config.toml
input = "log_mel"
merge_dims = false
final_lr_fraction = 0.05
Rows from block 4, named by matrix and row number. Each number is 500 + 25 x the weight over its row's rms, rounded and kept within 0 to 999. All counts start at 0. Numbers have three digits each. After the name is the row's rms in percent of the matrix's.
# c10: first pointwise conv (model.blocks.4.c1.0.weight, 192x192x1), inputs 0-95
c10.3 098:492476509472507517529469500455487484513476501550452500550512513471500498483506503507516490473500473502494504483509521499461525495494483523510470467498488470492539499506540478469493544549536491502479488444543489472506512503516512555495506502476478488494476492472526518483457525480482455494
c10.4 091:484543492491490477455490471509543493492500496466518484461505533494537496475518476534501528482518485490456495589503465499514462471488505501514519498464454449490506476512576516471478502530509488538484510521532518540530485511467525497464491505497520494491532474505497519499458516524519489534
c10.5 099:506532482488506504524518501495488506498470466476565471533510503500484484458545502523474507504519505487482485482492535485466494491560507461507525458479469438450523481460495524483446472508531532524466505478513521526482485491495469490488518531517513471518492517491483494476455470489497467478
c10.6 101:478539478512498488519508452512456481474496526520567507553517467491532488500522492521468502515484524511499495485447517528493491515523549510502483487508462550501462541488529482535543472493512501528522461491557514468509510521529516491478475462507470541483531534447510577491467487509503533548
c10.7 091:497497492510484482484514505474478495476510475474470534476484475521496481538482489512495502476489465457509483533509497524498462495523550496564536508507472511510507492520475515480472490530487541500516502484496465493463520506511468516469507447469536531481477460518482465472490467464472497519
c10.42 098:484499453517476541517503519483519493521477489502504501506510519495471483477489508495489484521552530503487498462461487505476489540518480493500509467529469512451484515495488519519527544537552511465515514477517482488500497475496492523534506492520539482518512489479511436522510507501538541529
c10.43 097:553433499475492499538496478485479498519505557517502470531509511508521473517530479503468502498517471495505523548492539429445503511492542509491528513513495514477535539545463537498486502470526514506510471473529511490473504482521464530535454513513479473505508490495476502442522490523485504502
c10.44 091:459552502511447500521467491500459476520472505490539505498474494494445495530517511563507506514508514515500510494472505506473475487518504471452496484487493494492521498504497508509524504489469463537456514452498497487484519507519491491497508498480461497498524441458487508540515540505552510472
c10.45 099:501551528497515503545497532508464487475486523523498486466534460485504551485480518495486483481488509493481495490501469470521498479512490482513548479496515531459535429470497504466514445492511507515510488500489524483514514506509506518500562476479479539481502505534522534479549495479509516538
c10.46 098:544517518493478498489476486459536488506455503465481505492488556512545493529507505511518516485475512484449510495477486540506464511535461533525487483496458479533546528502501506484469466536499478502486510455496470515506488495475500506495541545484522508491530533500512487460514507550454512514
c10.47 096:555500509484506470485518521498501470492494487537479485491510524459498477502478474503488491517504526497471517500510519508552516519528516487497520525513476544521485442515513513466481533475478500484482499526465496487497492521519479532474508493485504501495460499487532543495531473497531546485
c10.48 099:586473516508473503510499490479497465518494496514508513504472461477509522488479538476527479500486487521544487476539505493527497464485493468464554494490455473519516476522491497509526486521478493475502424494465482548480474543506484494482490489511494489525495588462529481538504471479512522495
c10.49 108:521529487511524572518465502538459469460506476487526502541533518491496489453492523500492518488477528541488468490470512494529516524585514495508478512507463513500504518520503494545525512495450542475484486493488554526521482490530513465553492486499487452495466477491498515525474527483519460500
c10.50 107:532505545517522530496485510456496534504517491454506520520468513498492538490488504514528455525527527493509482483530536536529464506507474497520550492505510497470490516500494530462455472490437477486531532483509503544492520501509445484534493499521465475480477492493476501488518454497540483524
c10.51 104:504492477515444510544510532479499528566483487528498484540467503504509502503533498494508474491481504457513468468509525486468480532478495462466493468526498520469485510523530502571533543501493523473512468473493507475460469521519492501551506485501517489549490484521537526505510508461529489482
c10.52 099:515453467496473481499479512494494477493508479476489502501505489449485495486478571515492525530504581504505521466523490504506502519515474549489501445537526505488521534480468502519480480483419565516477487507501483494541485490480478483481485509486495470503485513476488430475533494512472493513
c10.53 088:470514539516484529474486504497515488490490477466464458503506446508534501512495489493497494476481488531530464479477467496496513441522465469484526540511550518503527504489495488498513522472492459472517503582535492475465477481499543486456491462464446503529478518490526516484491507461488516525
c10.54 108:512519468521482577497515542532523452472480487509523540512485497513502462506478585494455477511487481515524532489484527472482489498506482485482494474522472541543506487516500505511524532499524465445494491468499510492502500459529518513490504492481489449520500518496471460530501501496525479514
c10.55 101:533502485494530489517497475487477487497507498493524491501491485491539488501538492490505505480497463486530497468462460512519541512488476462477505478511469540500501500539482464520518502491545534491502492525492506478496497504477495509473508517515509543501504494491477484547517516540477504512
c10.56 105:543507546526520494479477477504508506499438523466481497534524533467471501477540469484527493511504480487516476487472510468481481474487514510493490486480518491491489522564513509517530494512546523490475524487552503458536475475503489523523492524559514512467459500503532530496487529500526487509
c10.57 111:468493498543519486508479497516442472494495541484503496482494505492529504506468482530485479480501506534490483487491500465540513496495509511490535496518510518508562470521529485527519495481480464510491434477521506479504515460499486494515486512436532447497514528504518489555482548478506520517
c10.58 106:495452501463505490495486495470533478471510486540490469486516496499474491496526503507504441497519496514509504500502496500482548545515485469498510486512488475587512492487545501528490500502499512463512467486519498460516510507545523474519495537531486478535509520503494457483495507473472529521
c10.59 095:463500493477484457464495502505515494498503513483485464572504559480426505507506513475489479532465484574495494495522527523486452551504463489500513461503490493492492511549524542500499526524501521523475499504492504545512498454471507508474554520495512447542522476500483486486484527475461497454
c10.60 095:481543492525502474513522528518483501499513504506489483496529532534498475510523491552498446513501507460486498527533535511494454474501464489507488499506464554527450490459470534495554561521496510498511559515528552485471491509514519519488494481495507514467490493521474554443491524492476505496
c10.61 111:500537508493518509450524463544525549529503511513445488470512478505526564514447474480505491502503498494493502513504502548535512508481475509501490461515517486495522459484554481495481471488529504498520496489527503513454482469474497549507531543492494521537508533497526486499525536470504470504
c10.62 102:514502537467504512538483489521473507538534508452534511497474490463542495520515480533486457512474504502522456480520529509487484509493529510551451541507499481516525462498465497493548515481539509458515513547489465484518486498521491495471500489524508501496519527531515462486467498457498499521
c10.63 109:503510504490497530462477499554510536538462501446528505473518494494518497525487493531503554516513506433516520463498495471559460481541454487498462475498507468510520487487477488522505518515527513463519499479516528499522481504492483523476458493485482508513485499479481519443521538464506509492
c10.64 107:518477480470499494520472490486466504499524477513503503526479534468484499531503472525486467522534541495517483457519480486448446484499511535478515538480474509510542489500496506474491457510453495508483491492514500526502504507508468518488517515485473484498511508542527492534546509504524490484
c10.65 098:486470520532475487500534491574515498491476529454469527493513505508446498447488501487504470514481512500512499501502496535504497483516540511498452511498457478497495473522457484533519545485496489491492505517480521512517488476527532482525530470487497493461470476468487507469513519511516514469
c10.66 108:496480510562477524524476483518532527499551512505511506508506513459513484491463505454521499497481496510514499480497492513509489475491498520495573507538506518468509513466462493515516507534490515476518462491530516463538477530468458489509495512477456546482467475484545530493488486505507478533
c10.67 105:524484526525525495488518468516520502491504504483505507515520514497470463473480519543520498452500508505507477546485510527491515472495500509502479568518539539490480512497414529457480525494522489545501479520487494524454517562516497509515534522498476483533484482504541441491483473547450495461
c10.68 103:488463495492481467510492464507508455469510465509494501520492489492499469531503484518502482488502493474517530524501496488515503505500468549437489496481496495482541520498450468483509476526495521452502473508520505489512521517508490470510477495484522488520499546485545533496490474560478489456
c10.69 102:476494473526506488479471520474467480467463515520509507502530525480470523504468542493472508514547541489494556517506544472518487476518534468517477478509466550461502489535480506499471490512541478514460477498517466467554467465483473511495512567496450465522504508502507517501518512509527550512
c10.70 107:540532436507511528544502546494461530522511485511493514483540493449517531500497477483492548497498507531486545497504495524487488490428502505500454471545515526517476495487491512503535565531481487539490464523483467475491482524530514518489528503538497469511469534489460488508521450571500546477
c10.71 103:511482500477493457480515478522516499478510443536520489504541480497526507488545500482478480478467493476473554487488490493486531486505481568478517544458488494499505492464469528474480520527474497504489472520482493526510445502509487484496538490524494524514483525502468473480543514525481518456
c10.72 108:496515505513458481488552475499466469502480484473489523491505511479531581518470489514493514553518477489464502478516468512468507506504535482512468506538505485506487506529474503517487483513499501513507475497484500490552488491502497467486506467489492548514551484512531463484514507493540486471
c10.73 109:481530510509520546525470501514489496479503479522504540492488484505500483452483499523528476552480472502511493500470464461522513487531503460577516470513483485492500490509544514541458495534523441480513480516469486479498536490493499531469519466461509501527517500489510487473513538486467496537
c10.74 104:478530491505457470507495477530527516536501529514505468452452517511504500482514495468488515469522509501504483524517545524515491500509495485477530527519485472501515468439495487492485493539508521455495472522509495502482456472527490534517553523504514485485469516493495478509454498507514462513
c10.75 108:508466485509532479485509463469491505562494517487512542544519479482496510540507537487485487460511478507538547455499495497472484507560469531495514521496445478471518479521528498481455506515533532513475505465489479434497472561461488554523518493470525496512515461503514535468470508456509544475
c10.76 103:497513491506466538522509524519518498509559456514523496452517473470495488514498506487479479500515486540539448500460517482491508488523526560478475522524506487506492504481507501485517508504496457444518491461485517478505533510508514488484535488476491506506514515555507502498430497489475438531
c10.77 100:472447527440528502470476498475480491493506503490538493467507529494502538494448511515487529548501490456517512532540468553526488466504501489487500513498480485474453509492530522545453500511561511508512484455469496503471507521503505526484500491499462488499480485468495530518490479508573493448
c10.78 097:476488517515474525493502493503459524535501516498497497495491504488505517527504513542481500457539526464461529513513556548499590543505504471503498495524484511501452502495522502466512483534471492468509484535495524445490495511542525543511504501478453494525509532471523488486474465538512516501
c10.79 097:491493459513513513451447487470485539482503495500521502480507499486530495571494508547485521513478480470514485490513494513521506515452487526542501498499482523477513518501468472511531513464498547504521480515488494486531521534491538473480475470493453477519474525479532512499535457492498518510
c10.80 103:495478465540440566476495514470487461517489508487532489517514520487512486473507518452499471544569468512510482519493547540511533513500472507477515453492489525478506533524441472475495457479493525548491538489498515481513510477530514543469484520510489504507495512486486509467476497480527523491
c10.81 116:479551499515510506478494493456501476512501484490559483503540485498482547441493482487507495506557489498558478466497479462467480483514479498492544478506483471485524492538480529501493485473557484523490534489515513527478552504496545488552499528490502489490486532495512485482489481510497547521
c10.82 093:538470485510496465521489504484533503483484570509490508491485526521497490529519480510536465533537524466499467529498491498537545522489496499531512509500484552495493474561530463524472521513486472438470498538484511470518458490504497533477482499504517502517461511490532460514504489474444473541
c10.83 103:543506525486479491506493509511486448489502486504523478517514476482469489494497477552527491510527493513535480500475492515516527464518493503518488517515514501527528527468442515503436481521522494487473503527523494476478473485485468490517464502525472480544471494478564538515451482554509467470
c10.84 109:503479503487542469499445481490525510501525516494469487479510485515477476464489444448499516557489508521477534466461507492481543495517511478530508496517469505475511482466535491509450505485505491539481485522505535502492533503508499491570492505533560558504533508515497482501456484500486494517
c10.85 102:476559548494492476529501491534518456551492494492536513466502513509515497471480499516509470503514493480487519508512499509484515464479450511513494498508553542502438470496483526503482462544458513523493533506522555548483540511480507491484532488475515504472472530504484452464499474456441483499
c10.86 101:503529490537476486475540474434472508515474500502496531520531504498482520476501511473519471468492480453487506499482509497509513465508516511571511540494528517504477494493507521484483522473487426490493504499495495465536478483516467476536519451470458499511539505514487531477490499504473464513
c10.87 103:528491511484522503498513495498416505494508497489506479511484533493515525494550491445516453506503532537562464505518488480435474480496487498437521462511462495501546512481503522507524541531513500457513510467491501498472507521522480497471491504498568491515558494547518478476499532498497464457
c10.88 113:477511506534502561453519483516460492533511516502467484505507557485529497560535513505486520482492554491493472442482537503453528502533504479518519510498520501500530493488513479513505456520492500501541468481530512491492431475498500499473491512509465465504489491526499499506499485503501502503
c10.89 103:483526523543538490483477490498508487522472440515471522498537486532501495471458507515578461505514513474484421483496528491441530489538484437481477497469499472522505518501514519514507508524495479467507502463538504512530508494504473533448500521511523529479486529524498503492490491530474508447
c10.90 108:496483498527435507552501520503467511500465479529484541493502473515523462482523491501516493510499512464512502487489461478503495452466493505498510462517481478474529469494522539445530507504492502537486472485469490502453504496534493498521540518495515527475493483504495503506485521526489516512
c10.91 107:517493545478533462488496502525495490495536500523530508486478544502496478499488551506520522529484475528448509462508537557522510496491441487520464516474524536485493491477491493469488520489509497524476519486523520481526453521515469512485509463515519500471498494549502499483497463489497495496
c10.92 098:486453464496532513505454494489510445490486484494517516474515540493535463498472488488474486500491483490548458477482496483536510527466468492525516521513463505547502497541540481500502516523534518558496493498485511480532476493469480517492517475491441508527520497528480494487520531541466478490
c10.93 095:524484464489538490501533492459489548514490467540453525525505514528532502501490509484502513510504518463484508480531475482533495531509467452520506462492457462474467477525477493478488528507501483477487478546533457529520530464507485499500476508531519506513501485522480473501522503539465465478
c10.94 103:430505497558523511499515539527462553525484511487487490468492494480501494496506506490487507456517511483561483510556492477470482454526449492486484476518508489513495499498507529514525497509475494520442501513519524488482482477506508478509471513519511529499481522498493491494521459511474473533
c10.95 099:461465509502490523524460461493509500470501482540523507475525484470495527517480524494529450481504509514483460482497467524485517503468486495522591527548529483449517484507519546528580526498479553513506481512512529439503477457507463488509511481491517539487549514527527484533494474464468526513
c10.96 097:454471503529554496535504529526538500526475455500481485489494465533496525492496556481531506544524517503534507503473514511503506519505514480516498476488514477489509501514492459530473513486497466524480505507503517459509509536495521513542476505482458485539516473529488467490535478517528457537
c10.97 099:516471522512532469523525499437465451470512447484483527501486474514569560466518505488513551527501468483485528474501543513519491494523517511532516497497507530465462506531524494506489542500501479500465480515523521542492473465542454473467502463458483517517526509474484485545502493482513467511
c10.98 097:545462488496514473504528522493453462495472475517515459520536514498485493494467495512513511486514485502489545533513542521445543542485479495526488486491531487481556520535540510519466492438490528510475518531463500513500502525509472513537480519500480488532491495451541470485514495554482528547
c10.99 102:518539531490455508459452515493469492530508530510497457516475506484486466498495495520476486517500509501504467497491471540516564521498479537498493524513496502528499529503495502482494535493532491548520476497517529459493529482501496465502459481495498506479448472446489518473474508505497467512
c10.100 088:499494484475523487484518500514491493486487531445497517484495512504451512464448498508518519522537537536512481467521510526484522462488471528518517481490486501492493517514522519487462477527489531550512514514506529467504487485471477467530462463495505466470487514508477488507503493446489510518
c10.101 092:510490494489500498506501487507521499515528515508481508491532495534479540533499508516486501499491534548475508468513536498467511543474509528532481480499504523499534502508540515483474513523499533486518549500510508455502469464536471495570476549475499474540495502505485498490495490491531523460
c10.102 104:517501510483534513473493519498461450503467497499472478511553536494467491480549462481533498491513481500521492457430487532506506501500509493487508476468479491464529545505462510545481510508488528542529505498505479502522523548480517518496484510531509514524535571487469501480483516563489507478
c10.103 103:495477483485552523486509523478497498525523512504521518488472462482523522524514563481492506484511478484516504481507530503494490490487475502526490541518514491537514470480512488438529494459522483522429487516510502488498462462501461505526528531499516462506495481493509553477511528517497495433
c10.104 095:477516459511511497508480495542526521479466474500494497504510487516520514529527497522513490514472509502450503480496454500507478489490489437471509479506556506499529508526514538505557500486484509502529488478528504471513522489546442463500475521532530488455492514461491526481555457505489538497
c10.105 099:459493524457517476475489485497478477544503491517475460506513511496479516497525485469510519489533526524508525509525476498439531506488523456486490493517485490484487509522504517462473523493538487530492517490533526509512489451491482467511500514520485516505517480511523429509461538484465508473
c10.106 092:542553490548522524476553480466473511472462481517462513539513471500532505506516504480504536497487487557477464530484550530488529491525481473517490490489533481497511479504487504495521460440494493480458526496523492495555465495497534492508450503514473497469514476489480470440492534476490504493
c10.107 100:442512492458502512481501495484465466500445499463506520534531517489513471452496554515510474474524534475483525494481547516492546533526549510531515521483516489512454522528519477493498531568475502486465486488486480489528470489511488536524484466488487512486499494519484480547508527503516529545
c10.108 107:530503479437525527498491523539500502513503491506502513515543508495501458503499510527444535540531473522518503514496514509498462481527473517512523520489493519527560538488507468553527524501488511487458480496511506440493494463514461520498462545494475525484486497470537515491468488467501500453
c10.109 100:510530493550492502451514487515526497561504529506470476480487565496464474463512508490529496524488460470484498441478472495513502491534480491482507474502556505525487480526462469503477475500487523481492543525494510466507445479497494482511504481541515490531548482502514490508528554495471473481
c10.110 100:519463475513517491518493498476503491511473510493492481508468472489549494495558489481530477446492483489482515515451535498516496516462515512492497446469470501525551462528481495497476477515505503580506517477514490490523481476512530540502497462516483503491486487470487501478513472496521533451
c10.111 090:540518493503498473483508503520543509476527460516533510493503522522520471459480486506523479523469518509491504526478490507498506479525476489458504487481455510478470485450500491514502516485481527496443521508524499501549472517572484502490461506485530513465519523513493508478497526457464477489
c10.112 101:460500489502488532467502519450489493506493499502524505510525506491458492548509493539487478464477520610435482447521505501535471534545480505526456496496502513474527506524493476530486475504507479467499497479546507486488500468457485501466509463446476514506487562509520460512514480498488448495
c10.113 101:520467498461514462560522485505481531431480514513483520533469444508524490514474520466554512469514508458535439494487482513523464500515494498549487489515499541464524476478509527494467504432510454481486513497492499529526491538454519505529464543505489498482460519515488511543507502484498458507
c10.114 095:493501501495485501530532487466506505486478488505500510514502505487518593478468513517497442472508476517516498533535482512498463513514526461442478517502469507459482469508489537484518496488521455532486474512546503466524505498491536504546452462491493500482483464513464502498489507480497552532
c10.115 101:502498511501452557520548518487491495516520492478499483449479512482479511566527490464454496510451479506511469495522512481497509525473496507481504462490517541515489500487507508521507516480490513478535460517481451468460472485525557492505533519501533532486531526500524499464503514487514488465
c10.116 093:520486479514481498485534490504468538495510477511545513517511489565511454464455471536512533537530530480523528498521482522480504517486531497479508494466510515528527546526513477489481483569472535528490475487514513495444513456464466459542453497508502521463472483463489522522517499522516524518
c10.117 098:474470495501470509473483500506493499453471544520511520471572517509494499497447543483515443536492496509493481503529514533485495476495474496484468527492506521426519476492508556503497477483492494468482518472531525499487498493514496502481488528503490486525482498488510504466465497505517525460
c10.118 094:524510540465467525504489519510498503486496489515519487532513516492510462500480482499472468501527467481487501489493506444513506457494477488508492530494470486484518549462486520480480480507488521508513486501477525511496565505494493505502492493482457492467454526464491526494471495522542494457
c10.119 100:475515515473549513496472501490445470487486538485484526509494505487534503547506491508503480507450537477457464505521507532511485503520473511498490505526477501501507474500480528499513464508501470502453497490508550502488504514481543525515483458514540506478515519427499491497486500511475494497
c10.120 105:477485534483488525471508508471516481500476473522510472537537462507528471480498490523481501496519500485485510492471469516494514489491500458536543500494474519454513486511502509488545502485529471505538490514482485551475531500514470487489508512518499520512526502454481477541516496542493484501
c10.121 096:489505538451526537538499469534512514535512499498497468505507476509495485488519484511482493458473516547553481462485498499457495517506490479492469505520520503483501472536513479485458479502577472481486529559453537501504507520487492513462504467493511494438481475491494463508531449453483483506
c10.122 107:489515456506515512461538508506480498520527480529473501539497497479523492499490513489498485528463489518475490496498542500500484523464518512487534526464466530486518495516468473473499460511511501519522502459482493478524498483498462513509488471467498493515538484498437478539476465535482475508
c10.123 104:508530468506488504508508479491489508514499552470503491490516474521520504564522499479529508509502510484488503518507532530533523504510573461505497460515497520506531497491502469514477521522498498519544470487478490468476477531555523510503566475524531459480480491496472458517493515497464508460
c10.124 105:519489539534478429486491503513497502499498497473551468541523482487503516447481503518491510531470506485495486521550522548478473506467485475501490506491498523518528472502491489484447475548531484456528423420513506525506469497522533499494527520487510490486503489520495443533478505525494534469
c10.125 106:506542479486518554504504505472498537494524484497479520547492476507478500457514463482480484522528501489497490510521517483501517500523483487483505518529491520521505493538536505496556474498514470532486487484483499498476528491488479501468537464507492492485498466490457486497510515497507572515
c10.126 102:470493532539582482497494498499524525473468500528467508456504521484482551523519511483505493509508496545490519503536484494496462510517523491545496516468473497519499460500517466514498485473559490489480507517523508515482494484476500515566502504496479465536514460527534464514483491544505484464
c10.127 100:493491483544479540511498528471531518466479523525499480552491467497502486463494497508478471464518481469478482550518503465490484500516472501536514501523525485532547429515494498460517518519475528526528458480498487459500488502500496537461512486489488470457506481546501522475471527556520538544
c10.128 098:503518469528537467520490470473474526471518470488510479473466500492567504531463484490514508481490512523519500503528528505510487485511478550548457462547515530492507541490512520506471481490519485491457476439517461566474516523531479492507466490508511468487465543452493483460491471510491528516
c10.129 090:456513454476557484511489497537466479468466507468511500495488512485541502489492497480497509460479477496476517513470520492474482487492502489508482536480495495502568480518495478507526519533505509530517532504493459490535463525492475545508470469516515497490492540498488508494492475519495492500
c10.130 105:497500489494496505466467473468522504496458537447481535507524499514487477545481519502526501493522546500496498474498498496526540465535546466474497509520516454455502479492510517538503487499545489478475498512480457537531485491485512500514479520461466491476505526477494532543528513517496502494
c10.131 108:523563467498519523536467505488465508495504490483464498493486503472536505514525481492525495461471454511483511485482518502514459468500520511500517473524520552465544493531481538504490530513507519487511484507511464463540518514504483487483552492502491502537505481518454496542459527525487537478
c10.132 105:471537474547515486504508497459472516491499504514536486497490489515506485531492514485465502499497466556518462553518512555510502491485502537524497482513493424503476537487501550473510499501489564496497469485478516481472539527527506511481528522503542484532462508470462526494492520500504496538
c10.133 091:504498528494475469491509493493454526517462474506445542498486517496497464522472457535510478508476511469476531577482472522501513466499479510468466517478535573513513514464496524493485491514461475522551479504512534490465515513478464520494503482544531505496476509475489549507512486506515530481
c10.134 100:488556569519491457562504456516524508482483527477508473447512499497491528493519515498489525476512499499528495489466513487492503465508477467455513490491483471502475509522532494507506489494512519435485519496503531517527524509505442503507483508508448550451482450517489522527525502493538491537
c10.135 095:507510516483506490499485469499536498523507488530549518488512490481484527437506466472500503501501497498476478450553494525452499529494476492535526546474504480508466502461515479531567529501476550502448504485516487490467449452490560497457490492503439486487491487494499502470496528492521519503
c10.136 104:496508498490459474436499475559499483536525493562497499476485492546535514505489538514499472487474483513485474495506494542495535493491479509559459488507495479522513498494467488473453496496475487502449471495520469471488489500474511503521530491500553526465500492489443499462456513533511501520
c10.137 101:489511512473489463464479496491545507460492542485480484481507476483497544497486503496469479508533482514466481465502533520475475503497464479500527503497463495495506479500476530447471515529497523506481583487524525527486498472509535517491502523493514510445520529459520482497528452501506521525
c10.138 112:513498519453486494492503486495485532545501516526513500499509457521537473494485479467493490503518497516559497499504549503470527462490467520484499496477508471497523489498520477513519551486605504479463441472527498483486500543522464501469503487456472535542480486513475491523538511509475486522
c10.139 103:505508521508483503457475477481480498487469498517500486482504467467493469477467538470481553515483448509478526491511525494494508455522511520537480489501542525555479498548476500496524512493472531513509468530539499484469458467461478514472526491502523469526525516500492477518471528507508511530
c10.140 098:488491506480503425493493566469532504473503476510509482514494513524480549524493532479510468517537480546472494508531508495485450530484522512480510480531486509495495507474486546510517512505529535495482479528511488497508479486471530493503564476502477508500530516485487452498504466516490484500
c10.141 098:539514499511533536488477490505458488495463479515426533500470527489543453488489501466498519464565451482494487503508529491458488520504543499507524494529484485501492540470480512476510497495519506489543511533511488442540513484546502479474494495539503481541539484483503480506487488489463493492
c10.142 092:493499484537506520536504519532492464479503501499469499484492488483480501541473530452503461501530450477431500494533514543482493490520507514505483498555514518470553530494528507468540522484524489500535525526514469488501462491491473481509492480503502505511469473517475508541442499537452495474
c10.143 109:513447517475516509532493486515528522468484485488525540468552529463487498464458518476497465527512486484504485494475517525505483505527528498495508498527498515459510496469475513504570482468537517508504500496502502512511466540521545550506518508501500507484502544480496515534492510477496558513
c10.144 094:499503485458509527545464472500509498501437531502485526509501496494528474508507486536499534485475541464496518541488498518474469491467503523464495480496500497540521508540510496510487530524502523472522510475486499496537497440521494514471530484475516454470507500468503511506509502509493436502
c10.145 102:516491528511504519483496509493507488475436503485477513528459530495533527521512485466489466527491537509500495479470510514510478481524518476489491506518500439512460492515507488541480524544510485450534448449478505510514490496522480506497492471486539551470505549478472470503516506477486531517
c10.146 100:531490500472541500498522484501464472481505518519528547481488497450518526561517565506481481464488480534477543522519486511505489489531517473515505484472480510533525520470495498484508533480516430470463494464524507500449476493503477506498526564487512510490499485500508551450473505480511468532
c10.147 097:522469469515504458526473503481466489514502522493478551503491529517470488439479494476503479498470526560492487478501566495495544487458505485487513471515488541472480482455514553475478504521520502506471534537520476470509479527485501489531557503502513498478488477502517478497528518476494521510
c10.148 102:496478430484493493465504491500435486499476482462506490510445501474558573514543528485515480521482504462569515536488502496519500512538445489506456501514513519528482505488514516504499559521530549502475506501471535488495465526488492484482461508512512532495515515498467513510476488513507519505
c10.149 099:519511493479465513536474476531508517574477477531484450479501479559517514504454470524528518485520493479478472478559507493499496489477509470472500458501527460492511509496458468519528492498481491455490493524519463473498485510505495509481498469521503511522543486503531488459503496480495481432
c10.150 096:482484518506499477506507487481481455532493531461560475477498486470487489516495452472481493459462502489524481441472521515467504479506458519513474490503495496545520513517519457535531506553551544456508461511495553490511456482516530509506514527547465482488520487451483467512496527510557531500
c10.151 089:509510475462493531511477506514498510516478484496535477496439500506498451476546488529463531500498464502528503521459483550495502475508508524499503469466501541510519516454497502487458489523473496509561492525508540501438478501474509508470550492471511497508497500481451496556507471501491459496
c10.152 097:534465543455477502469521518514530518470501470521518545485470474512496509493486507522531492529508495474515471431502498511507502510510487470483531455527543505458489448517498472506458493516511503413511455485486531514511536499498527517506522522502490496485513482480473483492498514480512489511
c10.153 092:526452500496513473507479529496522508484494482504496455484483513510501465578505501471489508484509520490493491525511520491541517467494514506506533531515491521525548489475493509500532440522477503541502453460530490495533482466539496472494505487531487517548490478469503465507540505476454506487
c10.154 095:496502493461508466468489509521517501467501522440537521473483525472525467493533518520511470515511494452493550478546517500542477476473479471545487467529489510471524488496548471517524521535522479466524531546484500525497472468494532492477480492516508510479508524516499516545493509543470482506
c10.155 092:501533488461471502520559483499505502544491504501494500473502450506541476520476535515470450480531507505517510502525517493477509518479563485514486496508496510507474484486520490499488497531514493480477505523517473480522519530492502493515496487471479511462484461500503507489540511548527504450
c10.156 098:519496491491489481496492508543476491530516485529523486456521537510509523435496493489490499529447477467495505462466507496509467493508502531514496493525515494482479481459486510532475524531537469520520508464518533479509472472505457478455528532507492467458504522509497498501490477476507519470
c10.157 104:472524471446516503483508502493543483543473482479500473470513546502501498535473458503567499550491496510534473486497499459473480510484517487489434496537493507528487504517499503537485550510514526458487501523522501499475543516522519506572481490565499506504489513492475461491474464532524474487
c10.158 096:492511520483522481497537546544531514512473486480444531507479553494537465466512503475518487496483479545511488495509519472464483475486519469525497469510481499522499491520533486525510471483508541530522504512488525509499589525501463498498511455517483503460513492539468502492489504515522512510
c10.159 105:545502518494515479477467513532476514527533500526541552486457515495532491541490481528468538486492498482495532475500513491543504483492478472461519451476500459489549530502520477511531553485518504488512513524516485534518476547517495479520516453533472500487498473513479490481502477514467492460
c10.160 096:521476449512463540488431527504540507498472484508469508490508510540491471513482496511541474497513502453531501526481517464451461527486489521474494491497495516516485447468504494484525557473469531432511523494476518469567492447561493509485467466526465496503496506496510503501488514477550532515
c10.161 101:480518496518490530507519491461515506492476473491510530520483520500502462502500484525475503519491508475497477476509487485489489481499520493519517473488530475487531531476541528524473475490492495506487526464520528512495525488489519556487452450534512485549519534529525490509535509543482489498
c10.162 094:520524521514491467518491462461505479514508468525503481460523520472495493515520505523490530516469474467514510474541474489524500548521456519489532560539517485494464510451472519537496480547484511491478508473514478504522479540544522478500513489478506512481492507506524484522499501545481548492
c10.163 096:512466504553463481524510511515526510497476509537502505463522504540527522535505481493518494476496509501529526529447476483512526494496483552456486459473509511495520520473490470484479463481518476504541426485465513523523470490507464494483476492519539501499461563537504531488548517511489528539
c10.164 102:490473476510503511469505519490463458531519506535470548508494529553493518496435483483512513488495544473467488455503463507468539474476527505534501502541504531498502495547502490501498498559530465519478518464494528487526525468517482485501486509501534535521499490520503472478502500523488473450
c10.165 107:459472480512494486515499457498511509456505511474542536502496504554479471496464537520491531512493493504436500492521501481498505498504524487489496509474505501486576501459460496495491525501541506462475480452496503510502518505502506503532512494497488503514526481477479535515466482449521515480
c10.166 102:513477496538511474501481514541509488506452457491481526500515498501556503479512476505518532498518475495486496481508503514522456505525482500450504476477490476472498507510465455526473514518476443569534508490518527455468473516474527501507504484523471474481520548541495496543518490520516539493
c10.167 097:523482451516502473466513526494516490497519519519539477444490510523501457474478469512504478520456503505506482488495451485519542534536470500473485509528461504508472472507518487497450495510494509503521457481468511506463516533507493469504498514474527523453495518514463504537523510499559485533
c10.168 095:516543547487487518474442523487480520517512451512487487500498526549496469447543511474486500536515494455469490493504498506525475500512504495498522513472505489479518469500487477470498481491484488474499474546465475478491491536573507487491518505550502562453473527526489502508510499498495484525
c10.169 097:522500510516453500499494539505484509455485499467536545522500518452476516504517465488537523474498450502502500531506447517495474488535470491527509487512473503499468500495521514466529516526507493523502526472465433520503463478494514482549466506491533504461477496512512478531502496487529481496
c10.170 091:482520471461510512502527501480555511507468459533534523498553491531505503513467448506490501460527501505457488582522522538518515510522473463484506500510475451508465507503511539475478492511492530539489517527489507516535537497533500522458469522531484523482489475493487474470534493527491495473
c10.171 102:558539560477477481522531540508465488476520502462478553520493538506428491484535514501494534504528529536541525498491540505521511509477526480498508508497511528457511479490534497472444500499539494501483524471526472496516477465525499526537507496504489523478508473486487517489516489507474461539
c10.172 097:480556491501482454480451473535469491526478512474463499478524506482505519469502502547508503451504528490516495531513517488490520479498547501505491504506490458509547477509463481498492488494495506504525532469488483534529558496512539530487487491518539491512477479469536505504525481465441459469
c10.173 099:539585512526482496506502459487472472491517504529477470504491474537513520460522514494520495489483513446504482453554534511458494504482505488503479487496495508493480493541478492548517494522500493467468506501489484496543453482511512483526495500506529463496478512483523520470480478458511498471